From a checkpoint of a small audio embedding model: activation quick_gelu.
Rows from block 4 of a small audio embedding model, named by matrix and row number. Rows with one number belong to one neuron. Each number is 50 + 15 x the weight over its row's rms, rounded and kept within 0 to 99. All counts start at 0. After the name is the row's rms in percent of the matrix's.
After each neuron's rows are labels from the 100 clips, of 14976, where the neuron reaches its highest value: "top examples" is what is common among them. Only what is clearly more common there than usual is listed. The data: acted Russian speech (Dusha).
# fc1: MLP up (model.blocks.4.mlp.fc1.weight, 1024x256), inputs 0-127
# fc2: MLP down (model.blocks.4.mlp.fc2.weight, 256x1024, transposed), outputs 0-127

fc1.292 067:49 34 62 62 57 20 70 62 56 66 32 53 49 31 55 44 34 22 60 56 53 45 58 56 63 36 51 59 51 37 38 37 42 47 51 70 51 73 82 51 51 64 42 48 50 63 69 92 44 36 30 55 69 39 87 43 37 68 19 38 27 50 40 44 43 34 68 62 29 63 37 30 65 76 49 47 56 46 31 82 61 58 36 52 72 62 49 34 29 40 23 64 50 51 47 32 55 52 60 66 56 63 60 53 69 60 42 50 37 43 55 20 62 44 45 59 45 63 56 58 67 42 77 23 30 37 42 38
fc2.292 054:52 41 60 24 59 56 62 35 64 29 56 65 29 44 60 29 46 56 49 48 48 49 55 52 48 58 58 54 48 30 47 49 26 32 24 63 36 00 43 51 50 36 42 56 35 56 26 33 91 74 52 65 41 63 53 47 64 35 70 37 42 31 74 72 45 51 45 52 59 56 25 32 42 68 61 85 53 32 56 80 30 42 45 52 09 44 37 62 59 58 51 85 42 35 62 53 33 64 39 59 56 53 51 77 37 35 71 34 18 35 57 48 61 74 62 37 24 59 36 36 72 30 47 45 44 50 34 59
top examples: emotion: angry

fc1.408 111:50 55 36 70 63 26 71 69 56 51 32 48 24 46 42 64 39 53 39 56 75 75 46 47 92 44 51 57 49 48 53 26 38 64 43 44 57 36 59 52 49 63 73 25 28 57 68 54 62 48 33 51 55 34 53 42 45 33 51 47 25 63 69 41 70 34 62 54 38 40 56 40 60 32 38 69 73 26 52 65 50 85 35 40 57 43 07 49 49 36 49 63 55 25 66 44 33 47 40 74 43 46 62 48 55 64 56 58 49 74 51 21 64 71 46 74 28 69 61 40 64 64 78 46 61 43 24 50
fc2.408 112:30 52 59 69 54 48 47 55 32 65 77 79 60 56 79 49 41 36 69 70 65 60 56 50 42 49 70 59 37 23 38 81 69 63 52 55 37 39 62 68 62 55 58 90 68 62 49 34 61 81 54 60 75 55 77 37 70 26 63 52 53 43 29 56 57 54 62 51 42 88 72 32 34 62 69 57 58 67 44 46 22 40 59 66 49 30 36 79 37 45 41 84 62 40 60 42 53 49 64 43 42 78 63 58 54 24 43 62 54 39 30 30 71 69 76 63 68 59 35 60 43 57 47 54 65 62 68 66
top examples: emotion: sad

fc1.313 115:38 81 67 74 31 23 49 11 42 58 50 44 42 79 45 50 52 33 25 46 30 35 60 44 73 47 44 55 45 49 67 43 28 42 58 53 58 65 51 61 48 43 55 37 72 57 42 38 69 68 26 66 49 44 50 65 49 35 39 58 36 29 60 55 89 35 56 58 44 57 74 59 53 31 59 60 39 42 46 61 55 66 51 54 73 40 52 48 27 42 41 52 51 24 39 34 60 57 27 66 50 63 35 33 51 70 53 76 39 75 52 51 63 54 60 63 37 62 57 63 47 54 88 68 42 64 67 48
fc2.313 111:12 63 35 73 74 44 48 28 44 66 46 50 52 60 15 67 33 69 31 44 35 71 35 59 46 46 24 54 33 56 40 48 53 84 53 38 73 92 63 54 60 19 44 47 57 50 55 46 49 54 50 66 89 42 61 58 52 46 37 49 55 57 44 51 67 52 47 52 60 72 47 45 31 68 50 44 51 65 53 65 69 44 63 27 78 39 37 34 46 46 63 69 19 42 77 44 38 27 54 46 79 44 51 44 45 49 65 51 67 57 57 48 65 57 43 75 63 38 84 87 33 23 54 45 67 46 50 55
top examples: emotion: angry

fc1.256 101:31 33 60 46 60 42 51 37 69 61 43 27 48 49 45 59 56 47 60 59 55 44 37 79 55 39 49 32 54 49 63 53 43 70 39 52 39 25 63 58 67 69 45 38 59 58 42 43 57 21 51 15 60 58 78 45 45 55 42 66 39 87 42 64 71 11 81 31 50 34 66 33 38 53 84 44 61 38 79 74 53 76 34 56 74 48 30 36 48 63 36 80 44 41 46 59 50 35 42 52 07 64 43 59 56 52 61 53 69 62 29 56 45 49 59 71 25 38 53 68 51 42 54 77 50 52 52 30
fc2.256 114:59 53 57 40 46 63 57 70 43 73 30 69 34 58 42 43 54 64 34 50 52 54 05 32 57 51 57 32 43 20 40 58 32 66 47 72 52 53 53 64 42 44 39 45 58 47 41 38 68 25 72 51 60 44 52 35 26 46 77 57 39 14 52 47 56 60 48 52 52 55 62 23 48 50 48 29 37 22 43 77 98 51 76 53 66 43 54 65 47 38 32 56 40 38 68 45 44 23 70 46 46 67 31 45 57 31 39 25 61 45 64 34 40 49 63 37 50 59 31 48 37 67 62 59 22 48 47 51
top examples: emotion: positive

fc1.728 077:54 80 81 41 72 48 15 34 47 56 69 51 83 35 65 73 33 30 37 34 56 28 67 53 29 57 47 31 70 68 52 38 57 80 43 55 41 41 47 44 71 35 52 45 73 80 49 79 62 29 57 49 35 34 64 40 60 72 55 55 40 46 64 50 42 41 50 37 56 41 60 49 21 46 58 38 32 24 62 53 57 52 18 42 74 43 39 42 36 49 44 58 56 49 44 47 67 49 29 42 61 69 52 36 40 49 39 79 56 70 64 25 45 61 45 72 47 45 16 83 18 49 36 62 56 53 33 34
fc2.728 059:50 52 36 24 38 56 54 37 57 41 43 37 26 55 55 28 35 83 68 31 49 82 44 58 38 38 92 63 20 51 56 39 61 28 51 71 42 24 41 37 31 51 54 40 53 39 37 51 60 88 54 70 39 51 11 48 30 60 67 42 39 58 51 40 55 27 33 65 29 54 28 28 42 68 66 66 39 35 56 27 78 58 48 52 33 38 48 48 58 58 69 36 53 62 32 54 40 57 57 54 55 61 46 50 30 48 56 33 50 60 65 46 39 46 51 53 45 28 56 52 52 52 47 40 68 37 59 47
top examples: emotion: positive

fc1.401 115:43 33 56 39 73 35 46 63 75 72 19 26 43 65 52 79 51 58 61 61 59 38 48 57 49 25 51 48 58 45 50 46 50 72 68 55 38 31 45 55 30 63 40 59 49 28 52 60 69 46 53 17 64 49 81 47 45 57 44 63 20 73 32 68 57 16 76 50 56 29 47 37 58 34 79 60 43 38 67 51 67 77 59 45 75 22 28 48 47 66 42 77 44 41 61 32 45 30 30 60 37 52 49 40 68 59 58 32 50 66 26 45 44 50 70 73 15 68 53 54 33 44 38 71 37 39 40 64
fc2.401 121:42 55 55 48 47 39 51 69 42 62 56 64 44 64 47 40 61 44 23 32 53 49 15 27 53 56 45 37 43 34 43 67 42 60 44 67 55 54 57 66 37 47 35 50 54 70 50 53 48 45 69 40 68 49 58 50 44 38 65 46 41 11 64 39 44 67 56 65 74 62 56 22 35 49 59 41 38 13 47 77 72 67 71 60 59 67 52 64 42 51 49 58 43 40 87 50 52 22 75 48 56 54 33 46 63 32 35 36 59 25 53 40 48 67 51 26 39 80 46 25 40 54 59 62 29 51 72 49
top examples: emotion: positive

fc1.115 117:41 44 54 67 77 64 59 49 52 60 35 55 57 22 27 42 46 61 40 47 44 33 72 60 49 21 50 41 75 47 54 55 55 41 36 17 37 45 65 53 74 38 39 70 73 30 29 67 66 27 69 52 52 69 66 48 36 49 44 44 48 49 81 37 66 42 60 82 50 56 45 41 34 37 66 62 60 31 23 57 35 59 42 55 48 58 33 41 42 40 60 61 64 41 29 40 65 68 46 69 54 69 46 62 72 43 55 44 60 54 55 21 59 54 85 71 43 64 49 45 54 76 65 50 61 44 43 36
fc2.115 118:52 71 57 68 43 44 51 68 45 77 40 43 60 49 33 74 41 27 35 52 52 47 36 39 66 57 44 20 63 47 70 40 38 57 70 86 26 68 38 43 39 48 57 10 39 68 54 16 38 47 53 43 76 57 39 49 36 58 69 52 44 44 36 60 53 65 53 55 47 31 81 37 52 56 39 61 41 44 75 49 57 54 53 70 55 37 41 37 27 66 29 28 63 89 70 39 57 54 68 75 87 41 52 35 79 53 37 45 65 46 59 82 38 77 47 41 65 57 29 56 71 46 66 27 39 24 37 30
top examples: emotion: positive

fc1.41 104:32 71 60 61 73 66 58 62 68 48 37 42 54 52 39 49 51 43 71 58 57 52 52 61 56 45 62 43 48 53 52 53 38 55 60 54 37 55 62 60 87 62 45 47 80 67 34 42 41 21 77 26 69 26 58 41 36 50 37 80 52 54 47 37 38 60 75 61 49 60 62 22 35 39 70 60 66 17 15 62 44 58 25 58 57 34 16 42 58 43 50 65 66 37 41 69 76 56 53 65 35 52 47 78 53 35 54 52 52 59 47 49 58 51 42 64 48 66 59 70 50 57 52 45 38 44 31 37
fc2.41 108:50 57 62 51 55 38 89 78 52 53 30 48 50 29 23 64 41 49 45 30 65 54 69 40 66 72 51 38 58 60 43 31 31 48 42 72 43 53 58 28 33 53 24 57 52 56 34 25 54 57 65 60 29 43 54 50 28 69 79 52 40 57 34 54 38 48 62 49 57 44 95 45 48 43 35 64 35 44 72 50 91 40 64 65 59 42 47 45 28 44 21 28 68 57 67 37 74 55 75 71 38 37 43 50 65 55 27 49 48 36 52 69 35 62 55 56 69 50 16 61 51 55 61 31 44 19 40 59
top examples: emotion: positive

fc1.304 115:34 49 38 52 79 71 58 41 28 77 52 63 63 07 62 43 41 25 50 55 66 60 67 44 59 46 51 56 54 52 41 27 54 49 39 24 29 45 32 53 51 66 45 47 68 65 41 39 54 45 56 34 12 41 89 33 28 74 48 65 43 72 65 27 53 40 81 31 49 42 58 55 23 37 50 65 87 49 48 42 44 35 54 39 41 70 67 51 37 56 62 40 47 68 42 39 38 68 55 63 36 52 47 41 61 35 49 52 57 45 53 64 46 64 67 72 39 57 58 43 28 53 51 57 23 29 46 63
fc2.304 128:51 33 54 49 40 33 38 19 51 38 75 67 66 43 37 32 74 48 62 58 51 70 83 47 40 36 49 61 56 61 58 52 50 57 83 41 75 58 68 62 70 59 69 57 21 62 56 51 61 71 31 55 56 63 48 64 56 66 28 38 54 70 69 50 48 41 68 51 57 33 15 83 63 49 42 74 55 57 29 67 47 38 37 17 52 62 72 34 72 49 56 66 50 48 32 57 32 50 27 38 58 44 62 57 34 75 70 45 23 68 51 58 44 34 47 46 49 39 77 51 41 52 46 64 57 51 43 80
top examples: emotion: angry

fc1.412 089:36 75 59 53 50 53 46 31 31 62 41 36 68 46 56 51 42 54 33 54 36 49 62 51 52 60 45 41 56 64 76 40 39 54 59 67 54 46 26 60 63 75 48 37 85 72 62 27 74 49 50 66 54 39 81 55 36 71 68 58 35 38 45 30 62 36 51 42 74 60 50 56 65 60 50 57 47 49 47 52 47 49 55 54 62 65 62 27 36 42 65 42 31 61 29 37 49 68 37 30 26 26 29 56 56 73 10 34 49 57 53 64 59 49 56 63 43 67 31 80 66 56 61 74 31 41 39 24
fc2.412 076:50 44 55 45 52 62 43 46 51 38 52 47 33 58 27 64 60 52 50 74 17 34 38 42 31 27 49 34 28 39 11 49 45 51 42 27 99 72 44 46 40 51 31 65 73 41 43 39 52 33 49 55 01 76 65 46 62 42 41 35 49 31 39 43 81 25 76 63 51 76 38 42 54 40 39 36 53 51 34 64 40 18 51 37 40 60 41 65 53 42 66 38 46 44 58 37 19 38 84 49 23 53 33 28 42 42 56 73 30 40 34 35 60 64 70 54 65 79 40 68 43 50 60 63 42 59 20 30
top examples: emotion: angry

fc1.407 140:32 34 79 34 45 58 57 36 54 37 69 36 49 52 69 53 71 40 49 38 36 27 52 53 55 64 43 60 54 62 77 39 21 48 56 48 49 46 66 58 52 38 54 26 55 50 61 57 58 49 49 28 42 56 34 46 54 44 40 60 37 40 59 64 83 59 47 33 64 29 62 46 70 74 60 51 42 31 47 60 29 35 35 52 39 63 55 50 40 40 62 67 52 30 31 26 56 32 42 57 41 73 44 50 58 62 60 26 56 24 51 44 28 39 83 67 22 47 65 39 71 59 34 31 76 43 57 19
fc2.407 141:49 56 38 63 31 46 35 43 68 54 47 21 21 61 55 24 74 42 20 41 68 39 61 64 52 72 65 40 58 72 75 38 28 47 38 65 34 29 50 52 47 24 33 47 29 65 60 78 65 34 34 33 70 54 41 33 50 47 35 51 45 39 60 30 31 65 69 53 51 32 55 57 60 46 41 56 53 61 73 08 48 51 66 51 05 67 16 46 45 47 73 33 38 58 30 72 62 86 35 57 50 58 39 41 50 50 50 71 57 41 58 58 55 44 37 46 36 70 58 44 71 59 41 47 75 40 59 38
top examples: emotion: sad

fc1.630 104:42 39 54 81 58 65 49 52 48 68 53 53 47 20 78 52 51 25 57 57 73 41 66 63 53 39 37 31 55 51 53 42 57 66 47 37 38 36 34 64 62 75 68 37 46 58 35 57 56 64 75 57 35 40 54 24 34 74 90 40 46 59 77 04 50 60 57 41 62 51 67 52 34 44 42 57 75 43 48 43 41 61 22 32 59 28 22 39 51 70 59 77 37 57 34 52 30 64 60 54 38 69 40 43 70 41 44 59 45 45 31 47 52 77 56 70 20 61 54 56 62 48 43 44 51 57 24 58
fc2.630 083:32 57 37 73 23 33 58 32 41 65 54 46 36 32 49 63 47 58 53 44 78 44 64 40 38 29 40 51 49 56 37 59 59 51 58 71 48 48 39 32 49 45 48 41 17 56 64 58 41 71 35 45 23 50 32 61 55 40 25 33 44 39 74 38 32 65 58 35 36 13 44 54 26 59 52 70 72 72 43 71 48 57 63 41 83 65 61 38 28 78 47 59 62 60 30 52 37 41 37 60 56 52 34 30 73 40 51 42 87 63 58 76 53 53 57 45 74 60 48 40 40 33 56 30 53 49 44 55
top examples: emotion: angry