Weights of a small audio embedding model: activation quick_gelu, nadamw at rate 0.0012.
Rows from block 9 of a small audio embedding model, named by matrix and row number. Rows with one number belong to one neuron. Each number is 50 + 12 x the weight over its row's rms, rounded and kept within 0 to 99. All counts start at 0. After the name is the row's rms in percent of the matrix's.
Before each neuron's rows are labels from the 100 clips, of 14976, where the neuron reaches its highest value: "responds to" is what is common among them. Only what is clearly more common there than usual is listed. The data: acted Russian speech (Dusha).
# fc1: MLP up (model.blocks.9.mlp.fc1.weight, 1024x256), inputs 128-255
# fc2: MLP down (model.blocks.9.mlp.fc2.weight, 256x1024, transposed), outputs 128-255

responds to: emotion: angry
fc1.636 115:43 42 54 46 48 33 49 51 56 40 62 55 52 43 75 36 21 36 54 58 38 55 70 62 31 46 44 43 49 25 50 41 58 45 42 57 46 49 33 46 78 58 43 51 47 44 44 48 75 66 62 50 51 62 71 36 57 41 27 44 58 28 14 47 56 48 41 58 46 34 42 49 54 45 45 54 59 64 41 41 48 51 71 46 61 35 57 37 47 52 47 46 57 35 62 60 55 46 40 50 32 25 58 43 47 54 45 51 36 52 35 56 30 53 54 65 51 40 51 48 24 39 50 45 67 49 58 51
fc2.636 112:44 54 46 49 31 65 74 41 69 45 57 45 50 45 24 60 58 48 34 44 56 52 65 46 52 70 60 52 55 37 30 45 64 47 69 49 25 63 54 69 42 37 41 38 50 31 50 59 66 42 36 61 40 59 59 63 61 57 49 48 71 76 45 49 55 65 35 61 61 56 33 61 53 63 48 68 43 32 55 64 56 54 55 64 37 32 72 44 43 35 52 60 30 38 50 38 61 39 44 58 52 48 63 47 60 65 37 59 73 55 43 42 68 45 66 53 47 44 47 59 67 53 62 36 40 63 30 45

responds to: emotion: positive
fc1.579 104:76 55 40 59 42 35 36 59 22 62 69 43 56 58 43 58 40 67 32 53 46 46 48 58 42 41 52 35 53 49 67 49 58 29 44 59 65 46 60 53 59 46 39 48 44 49 54 67 57 57 55 49 67 53 50 46 47 54 43 36 71 43 52 53 71 39 31 61 56 49 35 49 48 54 32 81 62 86 70 37 50 55 52 60 58 54 69 61 42 40 67 16 41 14 39 55 33 51 52 44 40 36 30 67 77 49 47 59 41 50 52 67 39 60 63 57 39 40 34 54 40 63 63 49 71 40 33 44
fc2.579 105:51 26 76 35 36 53 49 43 48 59 52 59 71 40 39 47 42 73 49 50 29 43 47 52 57 55 44 61 64 58 44 50 40 48 51 52 49 58 48 46 58 54 79 47 45 69 48 58 45 49 64 52 51 46 47 35 58 56 49 57 64 48 44 64 30 57 41 58 59 61 58 44 52 55 64 48 53 38 53 57 38 54 37 58 53 50 64 58 58 53 36 46 44 45 40 39 50 39 58 29 64 46 35 49 68 46 70 35 50 61 66 50 45 46 51 56 00 56 44 64 44 60 56 65 86 50 66 59

responds to: emotion: neutral
fc1.647 143:40 86 58 45 42 36 57 46 45 45 60 55 44 61 55 58 53 59 54 67 69 51 59 50 50 53 52 52 46 51 74 39 44 58 46 53 58 41 50 42 72 58 49 64 63 60 52 35 42 61 52 38 64 59 33 31 46 73 44 53 44 45 43 51 41 41 69 60 52 39 39 40 47 34 49 46 46 61 36 54 48 79 43 74 63 52 53 71 37 55 60 50 66 60 52 64 68 37 55 37 42 39 48 49 77 25 39 51 72 59 53 56 54 37 63 60 50 31 39 43 28 40 43 46 64 29 68 59
fc2.647 142:52 44 42 66 76 42 47 41 43 51 40 36 69 46 75 48 68 44 45 57 52 61 35 59 41 48 49 57 40 55 63 45 48 57 51 42 67 69 58 48 48 49 60 58 70 49 67 29 49 70 54 62 59 63 65 64 36 70 66 63 27 39 57 43 51 39 53 39 35 40 50 52 47 59 39 33 57 59 48 44 53 70 41 41 63 71 67 70 59 53 62 49 56 75 58 44 48 67 62 54 71 51 39 35 45 51 57 61 21 49 69 72 33 66 21 45 53 61 25 39 40 48 53 44 53 52 54 32

responds to: emotion: angry
fc1.93 095:50 56 45 61 67 40 50 51 52 34 77 46 63 36 79 52 58 39 39 70 56 38 54 72 63 51 49 37 58 62 48 44 60 48 34 53 67 53 70 40 52 52 32 40 62 38 34 72 63 53 63 44 44 51 36 37 60 43 45 48 47 41 56 61 64 52 16 47 41 62 45 51 26 68 67 48 72 59 30 36 65 39 33 50 38 57 76 62 37 67 37 43 47 62 39 54 42 59 62 45 46 33 42 69 49 57 44 47 53 57 49 48 30 45 28 65 61 49 68 58 61 32 41 60 60 47 73 72
fc2.93 123:46 70 40 47 55 50 69 55 53 55 49 50 40 60 54 48 59 47 48 47 40 48 34 40 30 33 76 72 45 43 59 46 40 46 41 48 46 39 46 57 53 46 37 30 45 42 44 55 41 54 57 62 39 45 50 43 43 48 27 43 39 54 50 57 48 60 58 41 63 40 53 62 57 57 47 24 48 45 44 49 53 54 76 52 46 46 23 41 64 43 53 59 46 44 66 67 59 61 40 55 61 77 45 44 38 42 54 33 45 47 45 54 62 48 49 47 02 61 43 35 41 44 46 55 59 42 54 48

responds to: emotion: positive
fc1.582 119:41 62 57 52 59 37 48 48 40 43 48 74 56 45 64 42 40 24 22 65 51 20 51 41 40 56 53 27 42 47 23 43 55 51 50 46 47 39 49 52 48 67 38 68 54 49 30 18 52 61 42 57 32 54 26 46 59 52 46 54 41 47 49 49 31 44 76 55 44 37 59 43 47 58 69 47 54 56 29 52 50 41 45 45 55 42 35 40 36 49 58 50 48 70 70 68 55 30 36 41 48 46 51 63 47 51 45 44 60 74 46 54 65 54 43 55 67 59 49 59 50 57 41 58 47 55 52 65
fc2.582 116:41 59 65 32 29 50 56 47 42 65 58 52 34 50 43 43 50 69 64 51 49 50 51 67 38 43 63 39 37 49 47 67 44 32 50 48 34 34 43 34 60 52 50 35 43 53 31 67 48 52 62 49 42 42 48 47 66 43 55 54 58 71 73 63 41 47 47 45 54 54 69 35 43 50 73 48 63 51 48 57 25 45 66 61 55 40 31 33 52 60 45 35 56 50 37 30 43 54 47 48 54 65 30 49 70 45 51 48 55 45 39 41 67 34 65 45 43 31 51 47 42 48 61 58 58 25 46 65

responds to: emotion: neutral
fc1.475 103:48 42 76 55 30 44 21 68 41 57 58 61 54 56 34 58 45 58 32 63 52 34 46 48 31 49 53 51 52 54 48 47 43 49 70 44 58 52 37 35 56 52 47 43 38 56 51 56 52 49 40 65 66 46 47 42 85 59 46 58 30 48 43 63 61 44 45 30 29 26 58 53 34 55 59 60 70 42 64 28 51 74 58 57 51 38 25 57 26 36 47 74 50 46 56 63 38 36 59 45 35 46 68 83 46 64 41 62 69 52 40 50 62 60 39 49 46 48 25 48 46 56 37 58 46 74 40 57
fc2.475 115:53 42 54 46 45 52 60 42 58 64 55 43 53 47 28 52 50 56 55 61 69 50 65 36 51 46 48 48 52 34 36 39 65 56 60 51 44 45 60 63 34 47 29 56 54 51 47 59 62 60 29 64 50 42 63 57 34 47 65 53 68 56 45 56 52 56 42 60 51 61 33 42 55 53 48 53 43 44 57 41 53 53 55 65 49 39 56 54 38 56 64 42 45 52 35 47 47 58 47 40 48 23 61 56 50 57 47 51 60 74 43 42 46 42 60 49 99 46 57 54 54 55 42 48 36 52 54 51

responds to: emotion: positive
fc1.357 111:31 42 47 57 42 32 32 49 36 32 61 56 68 51 53 60 41 45 54 69 34 49 71 59 51 68 61 36 54 28 51 46 53 36 65 45 44 52 37 44 65 61 50 57 37 50 43 39 60 61 57 60 57 67 64 43 50 40 28 36 52 46 42 46 58 19 42 41 47 48 39 48 66 54 49 54 54 47 48 47 51 50 67 43 53 49 45 43 48 60 69 51 42 22 55 47 29 34 67 39 41 62 41 65 71 65 19 46 49 64 59 53 32 47 67 51 42 28 37 46 42 34 54 56 63 33 54 43
fc2.357 122:33 49 57 39 25 65 54 53 47 43 67 55 61 33 40 52 50 57 59 67 52 34 68 55 40 73 65 61 72 44 36 60 48 49 50 56 39 49 32 47 46 58 58 30 41 63 35 69 58 44 62 46 42 44 56 46 59 47 43 25 60 68 58 64 47 63 56 58 52 43 65 42 22 52 52 54 44 45 54 79 42 38 47 59 46 26 46 32 39 36 34 59 59 51 40 47 56 44 50 49 45 56 51 53 83 56 46 61 67 61 57 50 52 43 66 55 43 37 41 40 51 64 63 58 69 53 47 54

responds to: emotion: positive
fc1.706 095:32 46 66 48 50 45 36 45 40 28 72 62 61 34 40 63 48 53 44 42 43 46 47 47 43 66 72 30 68 44 39 44 44 43 63 50 46 59 44 59 51 63 51 47 39 47 38 55 62 59 57 64 42 61 59 48 41 45 32 43 60 49 30 37 49 28 40 55 36 41 45 38 40 59 34 60 44 62 51 54 51 66 48 53 64 50 32 64 55 61 30 51 36 40 69 64 28 37 68 39 47 30 35 74 67 65 09 49 62 52 57 46 42 48 49 48 49 48 55 45 50 48 62 46 59 64 34 41
fc2.706 092:34 50 36 39 14 70 39 48 52 46 62 55 58 32 42 56 47 68 59 59 46 32 56 50 50 75 60 58 59 48 47 66 42 53 38 65 31 43 20 41 57 57 66 55 49 55 38 67 39 35 62 41 44 59 30 36 57 53 34 43 56 54 57 58 50 57 31 51 54 51 73 52 48 57 55 53 40 36 52 82 44 43 41 57 47 28 43 36 42 54 29 56 66 48 46 62 58 45 46 50 42 49 37 58 68 56 45 49 67 63 68 38 53 33 73 63 47 38 43 52 49 64 56 68 72 46 46 57

responds to: emotion: neutral
fc1.338 073:65 57 38 50 41 40 44 53 40 45 43 73 50 66 51 53 48 40 42 35 52 42 69 59 54 39 50 43 70 55 30 48 56 62 50 43 40 31 66 41 55 50 34 75 41 44 60 67 56 47 22 71 56 77 20 42 46 50 33 40 64 69 49 32 61 59 61 38 49 62 51 56 39 59 37 49 55 43 49 31 45 57 53 61 44 46 46 80 30 43 46 63 39 51 51 59 63 48 60 58 45 42 53 50 41 36 37 19 70 11 57 53 52 60 70 55 56 46 38 44 55 34 35 54 36 39 54 56
fc2.338 059:69 72 58 75 42 50 51 46 71 60 56 43 48 42 67 53 45 47 59 36 29 50 48 62 41 60 41 57 49 58 39 68 70 55 41 55 54 49 65 49 57 38 48 52 50 50 52 61 75 44 62 52 48 67 65 50 38 59 34 66 46 40 59 33 63 50 43 44 47 60 47 47 57 56 42 47 50 80 51 52 57 50 59 59 48 55 33 52 24 73 64 46 59 43 49 60 34 57 37 57 45 87 35 53 35 63 50 62 40 42 74 43 55 49 60 62 88 33 45 61 61 38 64 46 60 64 51 44

responds to: emotion: positive
fc1.541 116:46 51 69 56 53 45 47 57 50 33 58 57 43 52 43 45 48 57 40 44 63 57 58 35 24 52 55 38 60 50 51 36 41 39 48 43 40 45 52 54 54 47 49 56 43 47 22 64 69 57 56 47 52 63 64 28 42 50 22 39 52 58 46 43 37 48 45 54 49 29 62 37 41 65 46 57 38 78 44 58 47 68 38 54 51 48 68 73 56 54 28 55 52 43 74 71 42 41 45 20 51 18 61 72 63 56 26 61 65 63 37 55 62 54 59 46 51 33 48 63 45 41 46 37 56 51 46 71
fc2.541 108:57 51 42 45 28 48 46 66 48 50 53 55 39 39 64 47 45 66 64 54 37 45 41 59 34 50 65 48 49 55 65 55 36 40 36 46 40 28 42 50 70 63 72 54 56 43 38 61 40 45 58 50 23 49 37 26 56 18 45 48 42 49 49 69 42 53 40 53 47 40 68 50 35 43 63 44 59 56 47 67 42 40 60 70 43 46 40 48 47 47 32 35 64 43 50 64 51 48 46 59 57 51 35 58 60 53 48 42 57 51 37 44 46 35 53 65 49 43 47 41 38 57 49 78 49 49 40 62

responds to: emotion: sad
fc1.339 103:76 69 40 78 63 49 42 69 33 60 53 66 36 53 39 60 49 47 28 35 58 50 45 39 30 54 52 47 32 48 41 27 58 39 51 44 30 49 57 47 58 42 29 72 38 33 51 54 57 56 54 53 59 50 71 49 48 55 34 28 56 47 49 46 53 34 62 63 49 27 36 31 50 43 57 60 68 43 74 51 32 37 36 42 51 55 32 61 54 53 48 32 38 65 53 63 63 71 30 51 46 25 37 50 78 49 48 32 33 71 51 79 38 58 66 52 63 45 56 53 52 60 59 53 51 26 51 57
fc2.339 095:62 63 36 59 42 65 53 59 65 40 64 63 43 46 51 36 41 51 60 52 73 40 51 51 57 44 43 58 50 53 38 65 60 68 41 55 52 45 64 42 56 69 32 36 46 57 41 53 55 43 54 69 57 57 39 45 49 47 46 47 68 73 62 46 68 66 48 63 58 47 29 43 29 59 63 44 40 49 58 50 52 33 44 46 42 46 48 35 57 59 55 50 51 41 58 41 51 34 50 59 49 32 55 63 52 63 40 44 70 60 25 35 60 39 62 63 05 76 56 70 51 53 42 25 37 59 54 58

responds to: emotion: positive
fc1.331 127:66 51 59 42 46 40 52 58 42 47 45 46 70 57 53 72 61 51 48 48 66 32 47 58 45 59 59 49 50 44 70 42 43 60 44 47 54 48 56 33 52 71 29 45 33 44 29 56 62 45 27 60 34 56 55 43 50 48 39 57 57 14 31 45 47 44 29 69 46 44 36 41 33 54 45 53 45 37 50 35 33 56 61 63 65 41 36 49 52 67 24 51 67 62 54 55 50 36 59 41 36 44 51 43 67 69 41 41 52 53 43 52 53 66 45 47 45 48 54 54 57 38 54 64 53 43 36 56
fc2.331 114:57 67 46 58 36 51 59 38 48 71 40 31 41 48 53 33 42 77 39 37 49 60 43 54 43 47 57 74 53 44 50 46 40 57 65 33 59 67 67 57 36 34 68 47 59 49 51 55 57 38 60 40 38 46 58 59 45 54 53 49 42 38 49 64 51 48 52 52 50 58 62 36 73 56 62 68 54 80 60 72 54 80 37 61 54 60 48 56 38 64 48 56 43 54 36 49 57 64 37 46 65 55 35 40 46 49 49 54 36 32 65 73 36 62 46 52 45 46 31 50 58 54 78 63 48 60 31 43